From a checkpoint of a small sound classifier.
Model: log mel input, arch convnext, activation star_relu, layers 6.
Training: muon at rate 0.0029, 15200 steps, batches of 256, held-out accuracy 72%.
Data: 26041 training examples, 149.4 epochs.
Rows from block 2 of a small sound classifier, named by matrix and row number. Rows with one number belong to one neuron. Each number is 128 + 24 x the weight over its row's rms, rounded and kept within 0 to 255. All counts start at 0. Numbers have three digits each.
After each neuron's rows are labels from the 100 clips, of 14848, where the neuron reaches its highest value: "loudest band" is the band of the loudest frequency at the time of the peak. Only what is clearly more common there than usual is listed. The data: acted Russian speech (Dusha). In brackets: how many of the 100.
# fc1: MLP up (model.blocks.2.mlp.fc1.weight, 512x256), inputs 128-255
# fc2: MLP down (model.blocks.2.mlp.fc2.weight, 256x512, transposed), outputs 128-255

fc1.503:078057139132109120165100132100077147108093168141104124171111099084119091118123121129130147154153104164130135098109132132163126116153151133149122103111136112127117142087123123116156144090147155140124122149160121135143106108148142132116150132113136107132185129124097128134148097144170121129132115137153139114097121113136115125077125080127176105158123128172137139138177134130111190124140
fc2.503:087108109143160139135112084108142088101114135143120158120081149135162101108113104167129134113155109099161159107123118156103156099120083157142077125132140113137139120147147101089143139143124163136133135089104172159127134113109068101129098092123126093135117111142128140175072094121140148140125124140135142133114120139088076134125165154156134118152101113102159125085154133155113145105126
loudest band: 500 to 1000 Hz (27)

fc1.298:115078122137099151116162089135152133120112115108089140116132168139117175160116111150100129149113092106123118142123140132100141120141127112103156088139165117108132127097160086113155157125124114093139122120123158123112134139187140167143121091136143128113128125152134114145111111142131103132124103092120132095108134129114094145162124124128143087128138131076150134152116130145120116131137
fc2.298:140129107097128069122125137087127137153154221141158130130162112187077139136140074159130130133122170111146134144107119154158114126119150081131167143126122130146146112121148113121129076135128115142159167142156123165129111118154136153100111148108117120106147169127134128116141114136118121125155114105081169156129163154135139137129069127127115158124125094114111118129142097106114129110111
loudest band: 250 to 500 Hz (44)

fc1.13:163136135179126161119173166174098089079138116147148103154130182125113125135100186148157062128128130126103133164134156106149145133097149140119122112124149103125072132097141150152138146154110155104128150132198142122098079141065090139141081128136101134134101114125124145140135152153117119135126116137142123145090147144097113096096131105123104161136120171119137134127146091137134141127120
fc2.13:134080110154131126114127129130069139092117133172123130156114112165104149134132143137158169135128134146107142123094160097128135142141146117109106090130119151161143116158142127162111125138105089149139109132081110092126117146148133142136122107098128090126093077160109133140139109111163090155146145139161138092126155116154136111113106157089084129108093137147070120171152101155103115147108
loudest band: 4000 to 8000 Hz (50)

fc1.47:146147164124135098132148137140171110177139151140120118123129117122106073111117124121064159121074139117136132127076080139130139168099145142118119119156115119152191118139159147134141136112106142150117125116126136082178128066126121185126124162139127156116126136126114106116154117155128121109120144071114108143125106142120131125131141105127138108135129118157132148126123113091141150094086
fc2.47:130165141147103112138140128131091109117137160107141152128100169140134138137114123151120153126142095161143150086122144119130195147104138089154165115123120133143151136147121136140104133130109136129120164106118167081125134068134066149156138122162118162117147124099144119124144160131099132119165137174158086118118133117107170093115150100120104097144110132097119130183118112130127072097146
loudest band: 500 to 1000 Hz (32)

fc1.155:151129148140110126123153122142106133124140104108114124162090088078137131115130159161136149154139131154103154146124095091153115123158121149096089139145164114096097113151115127155198110111128082145111101141155125115068116136119147123120095141137110128136103099147171197108133123139099159145108128169127150138127111138125065115110161107120144137179112145110134102126112181137135131123144
fc2.155:129174128150114157114115129167126142096143171125150142162087144153150119142164161113106131136151136148140169113150103105078116108168142125164145130174083119116130119132143127099058125153137110107139145075107140117131134091104102128110135111092067148163139143095102138141079143137139143136139084139151119127128126138163104152142122137095141134120149142145142158158094167150116159103098
loudest band: 4000 to 8000 Hz (25)

fc1.128:113090112165135128163119082112117133121124122145121116135151135124105103129147094144146105141111132154146145139113128183117121200104126140163151144157108120163112166140162106158138089108131146130117115138128108125076116126134138069140087114119134139119109112131165142126113132108094111145112099124155116148170146172132122096141106127145168151130096111151157144136123128110095119148153
fc2.128:091094149119092127119105070130136112078124107183152158141175111096119129142164121142122099115082107138097166121096106149115112145185104077130146108127162147155141115117112102111167106150172112143106089102123130139107116120100131117108194119125134133163140116124111125139144101122153180136164160133119072126106133145074158171110117139177145149133147115089136104127141142086138118156127
loudest band: 500 to 1000 Hz (47)

fc1.97:158156159104183121093118137136131137116139101138145123161146153147135152170158135170081092145148131078114136163121113120143139114142157131107104139162130111136133137140119094133114135160204148138139180084139098143169156105140155125147073120123151123122166120169120139162181143150098143117119131128098133113130133131131136143092119141140089098128134155174133134129057170105112137131127
fc2.97:079149135134163104172132156153136134129119121149123135141136130149160100091116152122132170133162186149126124134076145159109129138112139101120164123094139131143151172157081130121128132142096163144154083122103170162153139148101119141145108100110144175125154164139133093136140097149142116120128103081163126137110117139107126147100130114144110100142139113128119156129185135118129114124129
loudest band: 2000 to 4000 Hz (57); 4000 to 8000 Hz (36)

fc1.115:093149173105141146116120087126139104164145142086114134137134142162102114109061154133143135100117110140128163108173154139152116133102134105144151114153084122156130150127122109106129098103142103079130121123115100152138102169110178088127118141171085147130137168144102152140188117130123138079178160161124129116101110195109164098161115160126132130074129120129106144117098180146148149149136
fc2.115:124104114155190114118135116133131131086133131135150114116090136148153125160166093121161113132129126154134138155116147131183120134142154124139143134081131124102121116143109143126167099129124095110106141076185107139082107133156136140139128126080183123125115130154094086109141109145111115138151115162090147118155122152148129159124105106127176114148103120086118106114105156183121158130129
loudest band: 250 to 500 Hz (47)

fc1.353:115156080102106066169137121137116102115124127173099133131103168118150134147071151154141147144151133107136179125140068144127082125159109124142155172145161152120153127134130109141128106174158151118098113143149122128151148138088142095096137106111102138123117138124133154174159113129079133153107110188134160152156118102132130128106086116146137163124137147185140126130135160104103143145131
fc2.353:128107110121127170097120143176131137198149128119097133101105115132102089092099133127104122144129109215160109118121084130093126117100146126110150132094097101076110145163139054154129104145090148140122068115103113130163180140154134150127134135141158095111175116122123124131131111123108148110106124134123134101140159149109172158162132136129150132123122118137118152140146146110140149128148
loudest band: 4000 to 8000 Hz (42)

fc1.148:132167162131093150102152117124131081163106129131091089144138132095159148171149126120108118104139153119103119100105130139164098110088116128108133116116164140143104111143135109144131158076134140081146081117122111130069117116105142133172122145130164161137135092135131125111131128145110093105133137103094130142141111094094129154149102155132136129123158138142098128122092169155121134112134
fc2.148:090106084141168153156141093114132128131108156128152122140102170150096135167173133135148124131166139146207141133159068116103109150142129109120146095088108153129113145121103174104105110128180123168152140174098081130145172116129128139098153140123102136167114128102097123105133148105174143128099110138120136134091126116116133136168084156134125104165142146145157127087138131128142099150122
loudest band: 4000 to 8000 Hz (42)

fc1.466:155124106123137161143156108151097161183108123132086105148121120136125143150158131074131106137119122129149141114134107106115128150145255160120133163105109131114110131097114146117126108142142169113118134107162114143131134142154137095151070134114143079110105097108100109161116143151136133157154116121147105137109140135132130095146124129137122103111114132115086119115135151075140133116130
fc2.466:130151108140147099138150159133111119193139160096133132108135129171117120090157100144119145110113137142183095106130134151104143121120095151145146126168132151098125115145137136085128173173134130167162106108116127095137103176100115132114155105137129103160163110127155151157133093152171089129135118132108120141112125119166143140119153146148130115133149133163103108160166134142142147083141
loudest band: 1000 to 2000 Hz (49); 500 to 1000 Hz (28)

fc1.428:101133122115124127166156099159138134122175126087099089128140168152145077148156142117095126127127170123154109142122090165131135132157130093131149163123117130155129117139176135106186105079145138125117121075134097109099138144131126144162144114155125146166130147134103162125120135119128126133103108097092134149109118205140139149144108109175204099145136103130100137095189108113134099162146
fc2.428:154155091136076130097116124114118131158134117104132130122136106135128148140128141171135106123140128130132129111091104122104142112189098134095139148108188129166130107157109122124124134194095110118081130104155154185104133119097164115102122169152123101100101052140150137133107128134090112136121150156152129125152078136130128115163139132130154102141146129113130147184118148152124128119135
loudest band: 500 to 1000 Hz (45)

fc1.462:119146109126162107087093107091140114134143086121117103090123114160145123137111101143189150137155144100145106143146133136078163146108155147125118109127136134115107121115123092175122185119127107100094118160108114113122192080156091118156145119118147114139145126140117173133114111113095149095137109106160142157142182108152126160103139139093135159140126113176073130103116126116112118121153
fc2.462:116100104141143159177146102138098111173124129130137127131118148121125092098130084140137103149124154109106130130069160147130115117113166121119157150108136110154160109171150118157107117099127096088169114152132129074129088148125131100141124116119083170126124120120114146105148147152122134109136134137108138130156109140140097118096098096159099117113158163167163128145120137098181127125135
loudest band: 500 to 1000 Hz (30)

fc1.330:167142126090114121178157153113101097139092141139108095140107170138146120145120113172119136103100115151112137141127136127106109097092125123103151123153136122151119123108100079128146089145140105161098130122119117172086116159183131128121097162139169144110137141157127095125147102135152122153124145107163091081150140151159117121142095150094165098099154114166131134116175144122142112140147
fc2.330:093131139114080128132136155130078173145157149134148137148135111157144159099124154100116147143179129128083117101129104133108148165120144167120111145139151070143148150123154122135127097139173116093148100130107151116129139133130161140101120151116171127111110107110155102096131126082097098088131116123139151108165128101154149140073175140115117164073146144152122123165126103081108136122123
loudest band: 250 to 500 Hz (41); 500 to 1000 Hz (27)

fc1.158:129144117127144143117103139130149121183110127137108124182109121189152085162108142170139127161159133121094164114096175156121145118147119149152091102150164149130121136094095120141129117142122120121119088164109044142148111130112144128138114115076091120146158143114119131157152119129108073181123094145167137145116152149107155087140154130126119136130103109116128110155140101139118125140121
fc2.158:134119119104150125120129113126090141108110114155098164158126153124113120142142122118120138178157108139088128096151103157166117106155150137136110125117133119142128121114121138109132125115124146124129107079137176121099101140132165142148131123088133102116111096129100118133104183135116109097125163157150135101126153119159110170106102148067105132099074178142140123135110128097150147101107
loudest band: 4000 to 8000 Hz (26)

fc1.291:135154077136117140126126142150118164133115148094151108175094127117142114156108168100126107122106187190144078133106127144179117106157079183097130158117143133099129119167138150108118138126107119095175125103147093149147132126120155133151129150190154114119126116114132137145118090113163128154131174157092116119117128120110135159125161121100136141094129104123140147123102106110183129170148
fc2.291:113119121113122120085130111123136134114113110159107138113128110107089120144060114145111079103151138147094116098116151134165135105110106145146111095142123123153151130127177118163123116074127111148132081091103113124132086154082136119126108124125104120121149061091123142181131123111089131083146118148143127150133096104167137131130157098121119135076120111117128152074125158100127124146136
loudest band: 1000 to 2000 Hz (26)

fc1.361:141154127134140112131157119149126137141121125149114079091111126092120119155123097142126090109105130142151085153125136104180135118141202130111148132094145142114123164104092136127198126168187144127091109120125101141133102152121113167122134164126135040138124101099129099161103124166157156125116116104101094121135131158114101149139117119125134089134095095121144109120118136119186114182131
fc2.361:143116112100097072163146142129133169131128162162150085092105128124148118155135137096119141128106096154142107161114142077129123113122115119155119201122092135119156144120105133116154112169098146128126133104136112132109155178100129085097122147136107121153181152157141147112153112157131101137139102153122110122119142118119102131126102109117175150176129123143119124111173129173145098164170
loudest band: 1000 to 2000 Hz (33)

fc1.181:113117141160139149130149123139136122137099145135104112109113098136144129166154180133094115129125134124104125156100147091105114091140114135119125136106094129113054170124107101149117162149150127127152139168160117096172115085156120142129152170120146136106110093154076168100137116133131131145138148142101163115122135138147092093115171112079074120196144090161121135133103118163118166091130
fc2.181:157180071128097131136126150137171134140104136128137133165105139133118148164111124141111134108122149147109152124128086143140188139106106128119116133091127134173118166132152109124135090170120112132144167121098153118104136151098116134147166081137122137120154123133148080103146124126122111128178096094090121055120091136118106092123134153114117138115090124116101095102151139141093131097136
loudest band: 500 to 1000 Hz (30)

fc1.510:126158106109149099151129089159118148092135150154153134176164107137100138128104142124154111126123150142143076162143121117149078085128136159129135090136138120151130115154153104140099164119130119122125088144216152163040088090161104150139131136141098129137111165143102129138151133095089121123103156128128082128126151127139127124104162095084118142115107134184143156112112102150139178112138
fc2.510:101129134143130134125149086125133168129147121135076176164151129097094140121108105163126181089155098153102112145112150113102121171158126140114089158100132081110129148149131140112158096117158082104135093106148149141116135100105138110133147074133110099163103147121092137139118152113149109108116177124167120116143130108125124147079140124084158107136109099114149084179130103105167222122104
loudest band: 4000 to 8000 Hz (48)

fc1.114:133146136124095127144145136112120085121180113132119092157144107150145128133127136130134136131156153079143147064093109138115078138133129136088114133136100141119124176105129101102118093197138156151123151096145113138134111104140155138175131135099102153156175180095120144142112151112135135121156123125110105150092117158167098148107111117110138131116130131165128123168180091126099146165153
fc2.114:159109130172164110137171125130124097113184134089152151161127085113130144142157125111116178111144172150153161113154165085127127171177126165140088107184160124168100150115147132146124114141104115136129138148126118110121127133146148090136137132127134143134142101132173110103098103097149116093161094144103162130097143129105144108104084116112165153153116130095150147137122094151120153100116
loudest band: 2000 to 4000 Hz (41); 4000 to 8000 Hz (28)

fc1.367:112120127122137161146207156151104130122108130133118140184135132106138137154138140115108131166156145193138144142118105138117120158155138177143084179113099159108104138129111146161107072128063109162141121117143088120122155154158137114132077150117163124131111151147123141105135142162105151113152119150115112136120116133151099108122124151130101145123109130102120143153147110107131178125141
fc2.367:145157092116141139096130165119146118124102123093143099098133117122124107087165085069139124174116122074119129153135103161164166098133112101098140095129129135117141101096105139123161116129153121157156151114099152148145135183157153143102118130135144093168137085118105135149126129104135111121168085121160106194095148110166108131134110128122098166155136167113138090165129130105104161102140
loudest band: 4000 to 8000 Hz (28)