python train.py --model="sound classifier" --train_examples=26041 --gain_aug_db=6 --hop_length=160 --activation="star_relu" --mlp_ratio=2 --layer_scale_init=0.01 --layers=6 --kernel_size=5 --head_dropout=0.1 --init="orthogonal" --residual_init="none" --muon_scale="match_rms_adamw" --steps=15200
Rows from block 2 of a small sound classifier, named by matrix and row number. Rows with one number belong to one neuron. Each number is 128 + 24 x the weight over its row's rms, rounded and kept within 0 to 255. All counts start at 0. Numbers have three digits each. After the name is the row's rms in percent of the matrix's.
After each neuron's rows are labels from the 100 clips, of 14848, where the neuron reaches its highest value: "loudest band" is the band of the loudest frequency at the time of the peak. Only what is clearly more common there than usual is listed. The data: acted Russian speech (Dusha). In brackets: how many of the 100.
# fc1: MLP up (model.blocks.2.mlp.fc1.weight, 512x256), inputs 128-255
# fc2: MLP down (model.blocks.2.mlp.fc2.weight, 256x512, transposed), outputs 128-255

fc1.312 067:122160105125138145141154132117159161125147108084149152091117150137206154095152121147100070103159122138155096123128144118134120156150126131112107106101127075146084116142136092139159095095135127125128151161138100140114079127136127111158146151141110137136130103118129149117127100136165125140119125124165120123111140162102135109128121119099167136088119138118140144124146160158121111135125
fc2.312 066:157138160071150154148126133159079134141128140122098089139115131134139139173147124139121150096151133136153119119169144136090142149123116135143142109145150132174116118127177126119116120132176146123119104112120129149147126192190162139137124148144137115136110090127131129161158122079096142151124146123129144157135117160124140159125154129140173103160129161117152149146137102128090113111120
loudest band: 250 to 500 Hz (41)

fc1.60 103:102128113118129137155104148099135078129158140100130156156113119149152087127144127118141075164106133116130132082188170100141123085129139113122132131106139119127086170105172115129143138144154130129118161150145133115133085098137147132147114137115106170146111117176181103114130091129138114154100173144141084078135127103154091107088130099153138129135085133152115186087149161154090120144128
fc2.60 101:092107093145096120127138132164144113097134126132117117137127102121100114132137157114140104091156164138132093093123110089111119105099115122096108112167102107177134113164154159141167126122157063105121100102133123103158129164126153100119117132131099118160094177143137130129143144163136122129167074089176101152138148141122138123127123110110107128169133145142166154114160103150092115158077
loudest band: 250 to 500 Hz (44)

fc1.342 106:138115130110091105137131149167127128125153135090133145134113129098138088139092148123151117108086129138135131149128123158133120080133158103107135132119144160104094143137122127092089131159154143096141120159146156087150127106137150119153106093173150139129166112138139159120109137093126123116066148142082156140108122138130159054102081112131106135080148150106105141145171107096144109142130
fc2.342 102:086129075119134101135115147123097139145140130104084181103117153094175112152120141120089103111135156103123196115146134101097099079102129152162105164101154136117134161150121115150113115099130159108098179129085069149126135132114106112066141143102095132101153139125131117153130122114084120110101128166129142128109118142156100065100112136131158126117141120149141109086129096118118101084120
loudest band: 250 to 500 Hz (47)

fc1.0 106:081140125104115111110112151123128124145136094169175133106142141128156134111117141120126137127142099118116105051188135119113154067127133139157149137179108121071160142160110123105126158135136120156111115148121111150100142114108085154131125145131160159170118133136105150133101107106139099101156125117114140118123130139111152135136133065124110161110156112144081105139103128123117113134163
fc2.0 099:148149098130139110173085113156108159131158143112104119139130120122134109099161134126145116154119147113119124104087122161165103098114111176089115190113172078142102167113106161102146122146124110132157174086095120129127176153139149151143115117159153152128129142126116139143098130154097128082145110149108137123096167153100164113139151096105174131158114113133168119093128120093113132099110
loudest band: 250 to 500 Hz (41)

fc1.90 102:148119137124146136146104133101105134145139134122163135112132131118134108100137147128138125134112167098161138123129149149127125102137161136113144115143124172141162046158121129155140144127136092168095138139126115105149146091181118091129122117139130127113130121083095126111133130183119145065093172102127142138121138165114094133135131118165147132132122154105092117120154140116086128107150
fc2.90 102:105138132135128117116158164142179111135113145148162125141115151154118108125122180102135094111147107123142109143090127157167122120083110131135150127187109138139125132111139096139165119149161138104100131158137081139128138074151099110119152082157117129123130097124108122156106120115153135164145151132117115116170138132069107153098046142122108123111133118125135128132120102137140150118155
loudest band: 250 to 500 Hz (42)

fc1.16 092:167103134124094080184135116099129153093144136116132088100117146143159161158115096164131111120123114076152146089122139148138130121151125151110135141113086142112142147078122115105154095098134117147093110130104108126142109165107129129154192074142137128110144106055147119141147104131157122142124091131097131120096118068120156153117125110114135117124123143070123113120156162099148133134151
fc2.16 093:121126164100144139112139111092101115104144142119129113111124099095145121101134154138128113135139136159147119107082145101143121147110146125122062150165128128146113113123130146108142066144099137149114123183113081121124131116118106103131129132123156096137092116100100152133145115096161107161148143129155120140098114140129130123141065093112152112130149134150101102151139139168153101154113
loudest band: 250 to 500 Hz (48)

fc1.366 104:145126165126136166129104127092145110118133169087113117120130146168131105114128114119178085157076152172120163165090132143096107155143108118093115124152085158151128136087056127119138123124156097142149147146134115111130134158074092107116151134123148131122150127129164152146100116085157072131154102165151118136105127135156110115103104126117134106144120151083162144117116097181102121146130
fc2.366 098:148165144138116121147089156123117138180139169123120156136176120147130155153127149088127106116105076102093134143119103147124132116133106131150115145131124131115150148149158093134076139113106148129138125107078133143131145096105161120129134141105146109125109134120147137114184148082149114097150164072149114150162102178102172110086109158143130103120124098075129124116109127133135106142150
loudest band: 250 to 500 Hz (44); 4000 to 8000 Hz (28)

fc1.9 120:156095116082146129091160131110142123134165126144099101107123162113109134142143142170129139143149127149143141135128077115125090177116097107101094154117101165136150123107117150143126142124108127166107159145123131101079147124142162122155111115159106116119138138119142142127111057110112127130161119113135147147145119065114120167109109130079115098148135171087127160132118137100124103120116
fc2.9 114:143135165118109140147124125129102142131176156137165109155137165094144092156125107123136121106139132143134130132118135090155106144089186121052134166120095144103172120128129110103139095120120142128167202171135135132106129133119150146125146116167159098165161152124144089151154127044166112087154135157138186113160127105115160153140116112156144144104135156122159097168150146148141141053146
loudest band: 250 to 500 Hz (41)

fc1.409 108:121150163150132110146133124167176136151129097124117076118172150111122168140113173142138152114174151090107140126057089066111126095122106128148104156148120182148115083139133137161161110156135152142098109153160118122128151154096081130133165121112157143143132141093100152141086108117136123124161119126116129100147123153134152089098130112097133103139146159150147158139133115174124144128125
fc2.409 106:147121136121165145108113126100135080165153146127115178144112117176145116109113115116158088136152150183142160127153104130111144142127115126120127144119120131118123141181182109148159100142138159119083138148123136131145089125105140120140102109127123113115074111116173110135113180104071129127161146141107117156105094206064134112112141127155118136138124123098120109117149136129147172106075
loudest band: 500 to 1000 Hz (32)

fc1.378 117:122145092122186173147124128115141174111129110145150146116200128088130145103154112125135160131086118116117166147120157129091125088143109143133133128129157131090081107114119161117121096147105148105129196137140134103097112112139125143158134149148117122135146143107134144142139086126118149148133183133119153125094136159132127120096109116131076138126085152103174109156086124121153119095141
fc2.378 114:156151128105122155103154105142114117079132111140139149110152181135114108079135125163131143122115127082140194101072108111118120154106155106128148161095156126150109113144134136180105146129113146147119111114157138120105122129185114162103128143093109117149100110131149144097106106134167116158133128123092116158135174109134111078141161128106159115103101154180106112157126133144127116101164
loudest band: 250 to 500 Hz (72)

fc1.270 097:131129150141141145142124129141165148102125129154144145118113091157124091129084119147169111155143186138106155137117106144115113131165138112135100133129178154129126101136118161114138100105128115112099109106065175068125139140121167155126143110146124149132113139138144099122147117087151123113150109117093189139139152178124148122135120130089110161129121140129134125139125108103135144110121
fc2.270 099:141112124129149171141074107160135142164162144159133127155105115106102146111168138124114099121141161135106084153178146127102100157123125143091117137141095125151135146144121103151145140111158115125107162133152114160143117106101119107106118112134099147117094110138085142077102135130112129128179128137144136166134126091128143137157154130127150122140120055125137104129102147182109098146086
loudest band: 500 to 1000 Hz (27)

fc1.210 103:144145104128092087113129181115135141122121144154143139180141129144079103132120173122116074110092103127144092128117119128154165128106110117125156128109098145180117079109123100078122128141129137116117143147117118114124119174138155155127106110124133069139122108112101133118092088167133091128144118148121150138129083109118127138149148121116106116146152129090088109123110121131110150135139
fc2.210 098:121145106098108116115139101116104145161158132149078134175141100157104112133084118174103144147116158148132093157079082140137142183164075135095097139136113100139133154138103174131129155095122132143085142109145083092158083121174108141103130127119152125140139126134137120120097138139116096098101123123148129160127133098139108089117122065134115106171121116164164140153120119111142111119092
loudest band: 250 to 500 Hz (55); 500 to 1000 Hz (30)

fc1.317 116:116151153116113144139123106140139122163131141165100141140115121081141137096139163145162108107116117122115118107138126128082121121104117159122129099120126132138115125090097103118124153112158137131134120146131069132119140160148138067107132153151161130125160147079142124101139094122173169162152136070153077137115114121136090147176141152119138160119111117146141139124091130108089130125146
fc2.317 101:103149127123147105110111145112138136120107114109149127116136167143094105128158123140152141140134148135155105105108093154126150126145153124127146112121101124128162152117090151087102090112160132118120144159175126143189163122158133154100125151125097048120097104118099087150159100151100137123179080101104119141131126123151131113130062096121116160124109128146151124108125100117112146128097
loudest band: 250 to 500 Hz (47)

fc1.396 105:129131172102173114140136107132167156097127141132117137179144149114134162157118128152128137134099136187132175102142081147080131090149163111119095141145126160090157127153124135112093100143090092129119120122153131068114135179158141119116102070091126192121095119171154129129150147113138154130105122128132078140110132180121114119117055142141171152117126121164102144140146087139128112147109
fc2.396 103:122163155140131168137147125149149130146131164097162106117145129111155115140143105121115121109127097132089131090174090096103166127102146111127112109157086144168123127169145103098138132111120103160121121105127129100101101107112140149096096131138179122087138111102105095081134139155143144113122134126132107164110138148131151121141126104105106113115152131103130101097133101153128112105149
loudest band: 4000 to 8000 Hz (54)

fc1.44 091:168130164101112107114129124103107168187128143114130103166073127097105115133124136081164114153182124100143151085107130145147167151091159128144151101166150171121108151148122093168172122110152117116135118147149147105139131127095145112124144111138111134126161163081090111119154140173139149139123143089094136131165129105115075124124142092110131128122121128144148108130095097076125129113167
fc2.44 094:156092145129113156116070175137134142138151142134132131175154088132130137073131110135155139121159155109103168160115118078174154083123150088100169125162119108103132135144129088138165129123121126139155148171160125092111102151162113141127115168099106136101135111123113134115164060126169138136128116104152101187095124087132171172149156124128157123150129102168136098119121068097144157174120
loudest band: 500 to 1000 Hz (25)

fc1.30 093:141124097140107134114116158147148140106127122141134137168135169136111143131108120084141112106127129163074145186044120107130095139135097162111124143158121112106091126121144127094144121147165161134133168128155159134145094141092140136124165150140138132110125112131105187120146119127116166185092139130086107113114098090075163142125146124149123121101091133129108147102125143138114115153142
fc2.30 091:096095110123099133119142109096147120106140115151138119137118109162142106127139144192110146113137139144147098135120118148111131132152100131117166096123145130112090132154115156159112132109135138146119092096131059175185161139151100117118164104128105149135151152133113124129111160157134106168094117137130165153105110177140165100156144118054099155132146125135118140125168127096082111122108
loudest band: 250 to 500 Hz (42)

fc1.163 107:104113144138106138151118141151124101140104132146167127130163088095135112130140131098138094138104104130098107165105140124138083116145126151112121129131097160145096063147109135156140150122172114128068104148106103132132115130072135112129123112072130121139160114162157096111120100159116114170103123061124087130154166134126144171120130126140123141106090158156106082169130133157145139098156
fc2.163 102:121104122141123153087127114140120143109123123090104074140125101127142094159119130103152117135153135157126127129124150144113115126154132102154129103109124075130102144117141070109138165093138126105207108119124166146121157135122074125160122150075168127127148134153087152150137125128120135069105139117140137135156092112147129106133096135139077146125153133147164132126162138092126157089096
loudest band: 250 to 500 Hz (51)

fc1.46 104:134125134103163138117161113153083159112159141120129128159123156157133144113127105141126137113095103109123135131144098144157143114097180074152153138178142192143104118135115088152133095136122110108135105127147067136126119127104145086147133113091101146113139094143130145176134141137151128136105112070125101127096106109123118123104133125126118131117122121152134170149161126166131099083130
fc2.46 112:158164083151114144138123102133113147130170123151121136129105140119150170096074124093119144143166093085138136096108132118120137123109155114147158112120105134149154100088159130089184100095114158113098150113130126089110084123129139098103139177133125107078146160076115162156133135137128134118177157141164155119139169084115117111076119110112113138117125145145143136105084106097124133133135
loudest band: 4000 to 8000 Hz (25)

fc1.341 095:148148153127121132100115194150140145159159132156123127110126112152118135129116112136116120105140138148186159119194090126099108118122139155114069173149109110117119149097136148123091105105101160131117167111172123110102121119100103136119106120136129120126107156107135127132131153156146130137117134135135145153150093174071113119170065133117134127172108110119119141176141101148141139162116
fc2.341 101:113109126127146089097181185140121125135119159092139130133121106140126130148161163112159116098138107113145139125132132073129123141133154150142140118111152116120164110108164130127156126109125136128102119130110109119141141140156148145133108095123109122135120068165129158138149101130160111147109128158142119112094131144091123148118117144115123125118108125119113155139090102114158121140155
loudest band: 250 to 500 Hz (48)

fc1.37 115:141167107130137068125115065103196108109124138101095131130127099122116137111135172122115131154144160091116113186158153153106116168153130106132146135189104085119148127106154129105114141125150119110165129136121100115112116094127135134123179086105107126098132105139150163157199131120109123134133144127156120122118134135127138140119121128120145146137109146142142086143125144110133134148102
fc2.37 120:149139110120154199119154121118075105081124074135112097166142125143157134156113143140104174150172115071147108150086088120107114149165114133127142116169146128173119151103118145150113131128095109130147143142154148120118153149077157079108096121112096104112111145127119145127142155131126133121116094105092126138109109147178109160125124109109164096125139121136157106112112133100149097085141
loudest band: 4000 to 8000 Hz (30)

fc1.182 080:123100128141093091147140117066182105123141139140132130108163101140119135137127162094128162173137092094130113112140123116088122182123116197145088112158183071112131113119152140117133101133150117168117095181121105133136095121150137115129136158132141106138108130137118060130134106164140117149070150109101105107101106126132141116141110156128107139140109114138171131159111155080179117163135
fc2.182 088:119135128130090135111104123134122152110104120171114139084145089122109135134110185151114112113099151109141113119157140101099097126117150145153119130076128136112133095140097135095140123143126140135143110161193169135141132193098129135136126111129156122117125129125128125106137169181146072140168068112105142185113131129181126126177097139136117132147150101117116106135139149110093165091133
loudest band: 250 to 500 Hz (47)

fc1.245 094:118095109130131131126102116127165101139136142120116113121099155113165142134138148077112108127110131150156139132166162114154129079154145127110103119116110144106132154089121125147134084189132123138153126135103128138155058134136117124124071135136154093102140089159085099086127110146140122160131171120085087107107120187144143098130134106124120136104127169137139125117151143159149126120153
fc2.245 088:134094093091146127128118150126135162148136116163159170136136122129144143138167051153137132176138091164156120130092094104123146128086139149129118092153167149063104131105109143101105181115130163092116160159127122112085103157122132145142139156092116127145157160118178138156117117075139118173109100096100142096094116137126147096135147124116121110173128125131102083112152133160168157113181
loudest band: 250 to 500 Hz (50)

fc1.141 094:111105119094092121128139130108126154127111117125168115071112137144157150131127137068085101146139101140129170135101101138117117089097105128161143135138128162114085115112122157105138096161096095068108135155111169175108134104102125127164113070193124123165132109099138101146154140132130089119127132157174167127120094139131171139135124137098134106154142127129115157134150087153143122129138
fc2.141 099:127154131076110080145106134106168116132143111138155119131156111081145058133145117119126148118142129177108126090134125150127117152140104148150114152140163147138149121155100128131135129072082089117132115114140094134147126133144115088158090116095077132142156064091117111140142138147146146131138144141097156178126135099106127141122134082161158112121180125093125129132126109161153141143120
loudest band: 4000 to 8000 Hz (35)

fc1.52 115:084144128144110100095118110114109143136125124133106114167121196105104140177133139147136106118159130121087078128117119162099117132136135158149119123119127147109118129078115120084171087116126147120119103126128169162122101116131122144118161159149124147176140111116152095086105103142113126168069124073141110145136136119147105135134146141126147139130094126137117137090147112187098126127166
fc2.52 101:169143117113098130108133141127145176138123128135138146141152120111094090124158120109134114153131087149116067097114167182145113156146123095128140118100155131154119125135078120142141118157147082135170127156164180133079122095143125128143115143077149147138119129121125109096139129123131118131127128084131168131111136093140109194159116126095105124167141128104106126110122133111149147144142
loudest band: 250 to 500 Hz (58)

fc1.393 106:155072125136143112119167118137136153151172109162136105133149111087102095125105146176164136136154122129091139121108143145126130072086144141148144136122152128134106122113131108103127163058109099079128142118123144175104157134120084146112131144115094086142153096154142125126113118161125138085123106138149160116128116112150121148128114191151146109142146094157125126122165101125123163090135
fc2.393 112:128093078151141104188158160115122101161107145147128099117094095132136115057123114086165154150162109154133131094148107104127090124119155145112146148105139140123070144095130122099154134099104116129142132141172132096115114124125152117097108135166137168110125181149119099119156136143121106125106166098133105122121172161077113096113110154180147133125150134124150106077131138139134120092109
loudest band: 4000 to 8000 Hz (50)

fc1.491 099:100156149131133133136145124148160173122133119124119100165142172066166133120139121121129093118120126140141122159121163165121172102115144124116142110138129104101139119092109128177109077133168100097141106141094103125136126176119145110099094125105126094130155093082148184110129143143140141160118145100131130094101119131146166130113124105125166169154097103170126095115154107134139144129093
fc2.491 103:109093076121161111186139145137126100144123149153161130096086135137137150166120139068103103129119113111078123133135131149125164102092125114109112114113107138163167125129112106113147162127139123097079156169114117131095124142123121152107147113146106106139137161161111124139139131119132096147116115127095127088124147118127087122143145140146103132143153134156113123169135120112161149131144
loudest band: 250 to 500 Hz (45)

fc1.72 097:133096177129152125116146092129137080177105126128148127080131139135161100141130112189143080167101190122157129080122132135127141106110142142106096155078116118161133140103103123134144085133146139118137133115132125144108108103107121126122125110141115123123121126110151135170127108135178112095123135098104128102169095113101114143143139101142142093120166164133137147125136141129117126131130
fc2.72 104:133125153145111127109121178103113096094106074114143105134145115172097150165115153127158099127080107149108152180126125146121091144101129102146144132090141110094097138103112124119104171159109111177127129151165120092125131092104180132095119132175132189133122121103107120106137133077154151125123130122144115126093123100145135103104148135105111162102133095121145082141094132104108114110147
loudest band: 500 to 1000 Hz (33)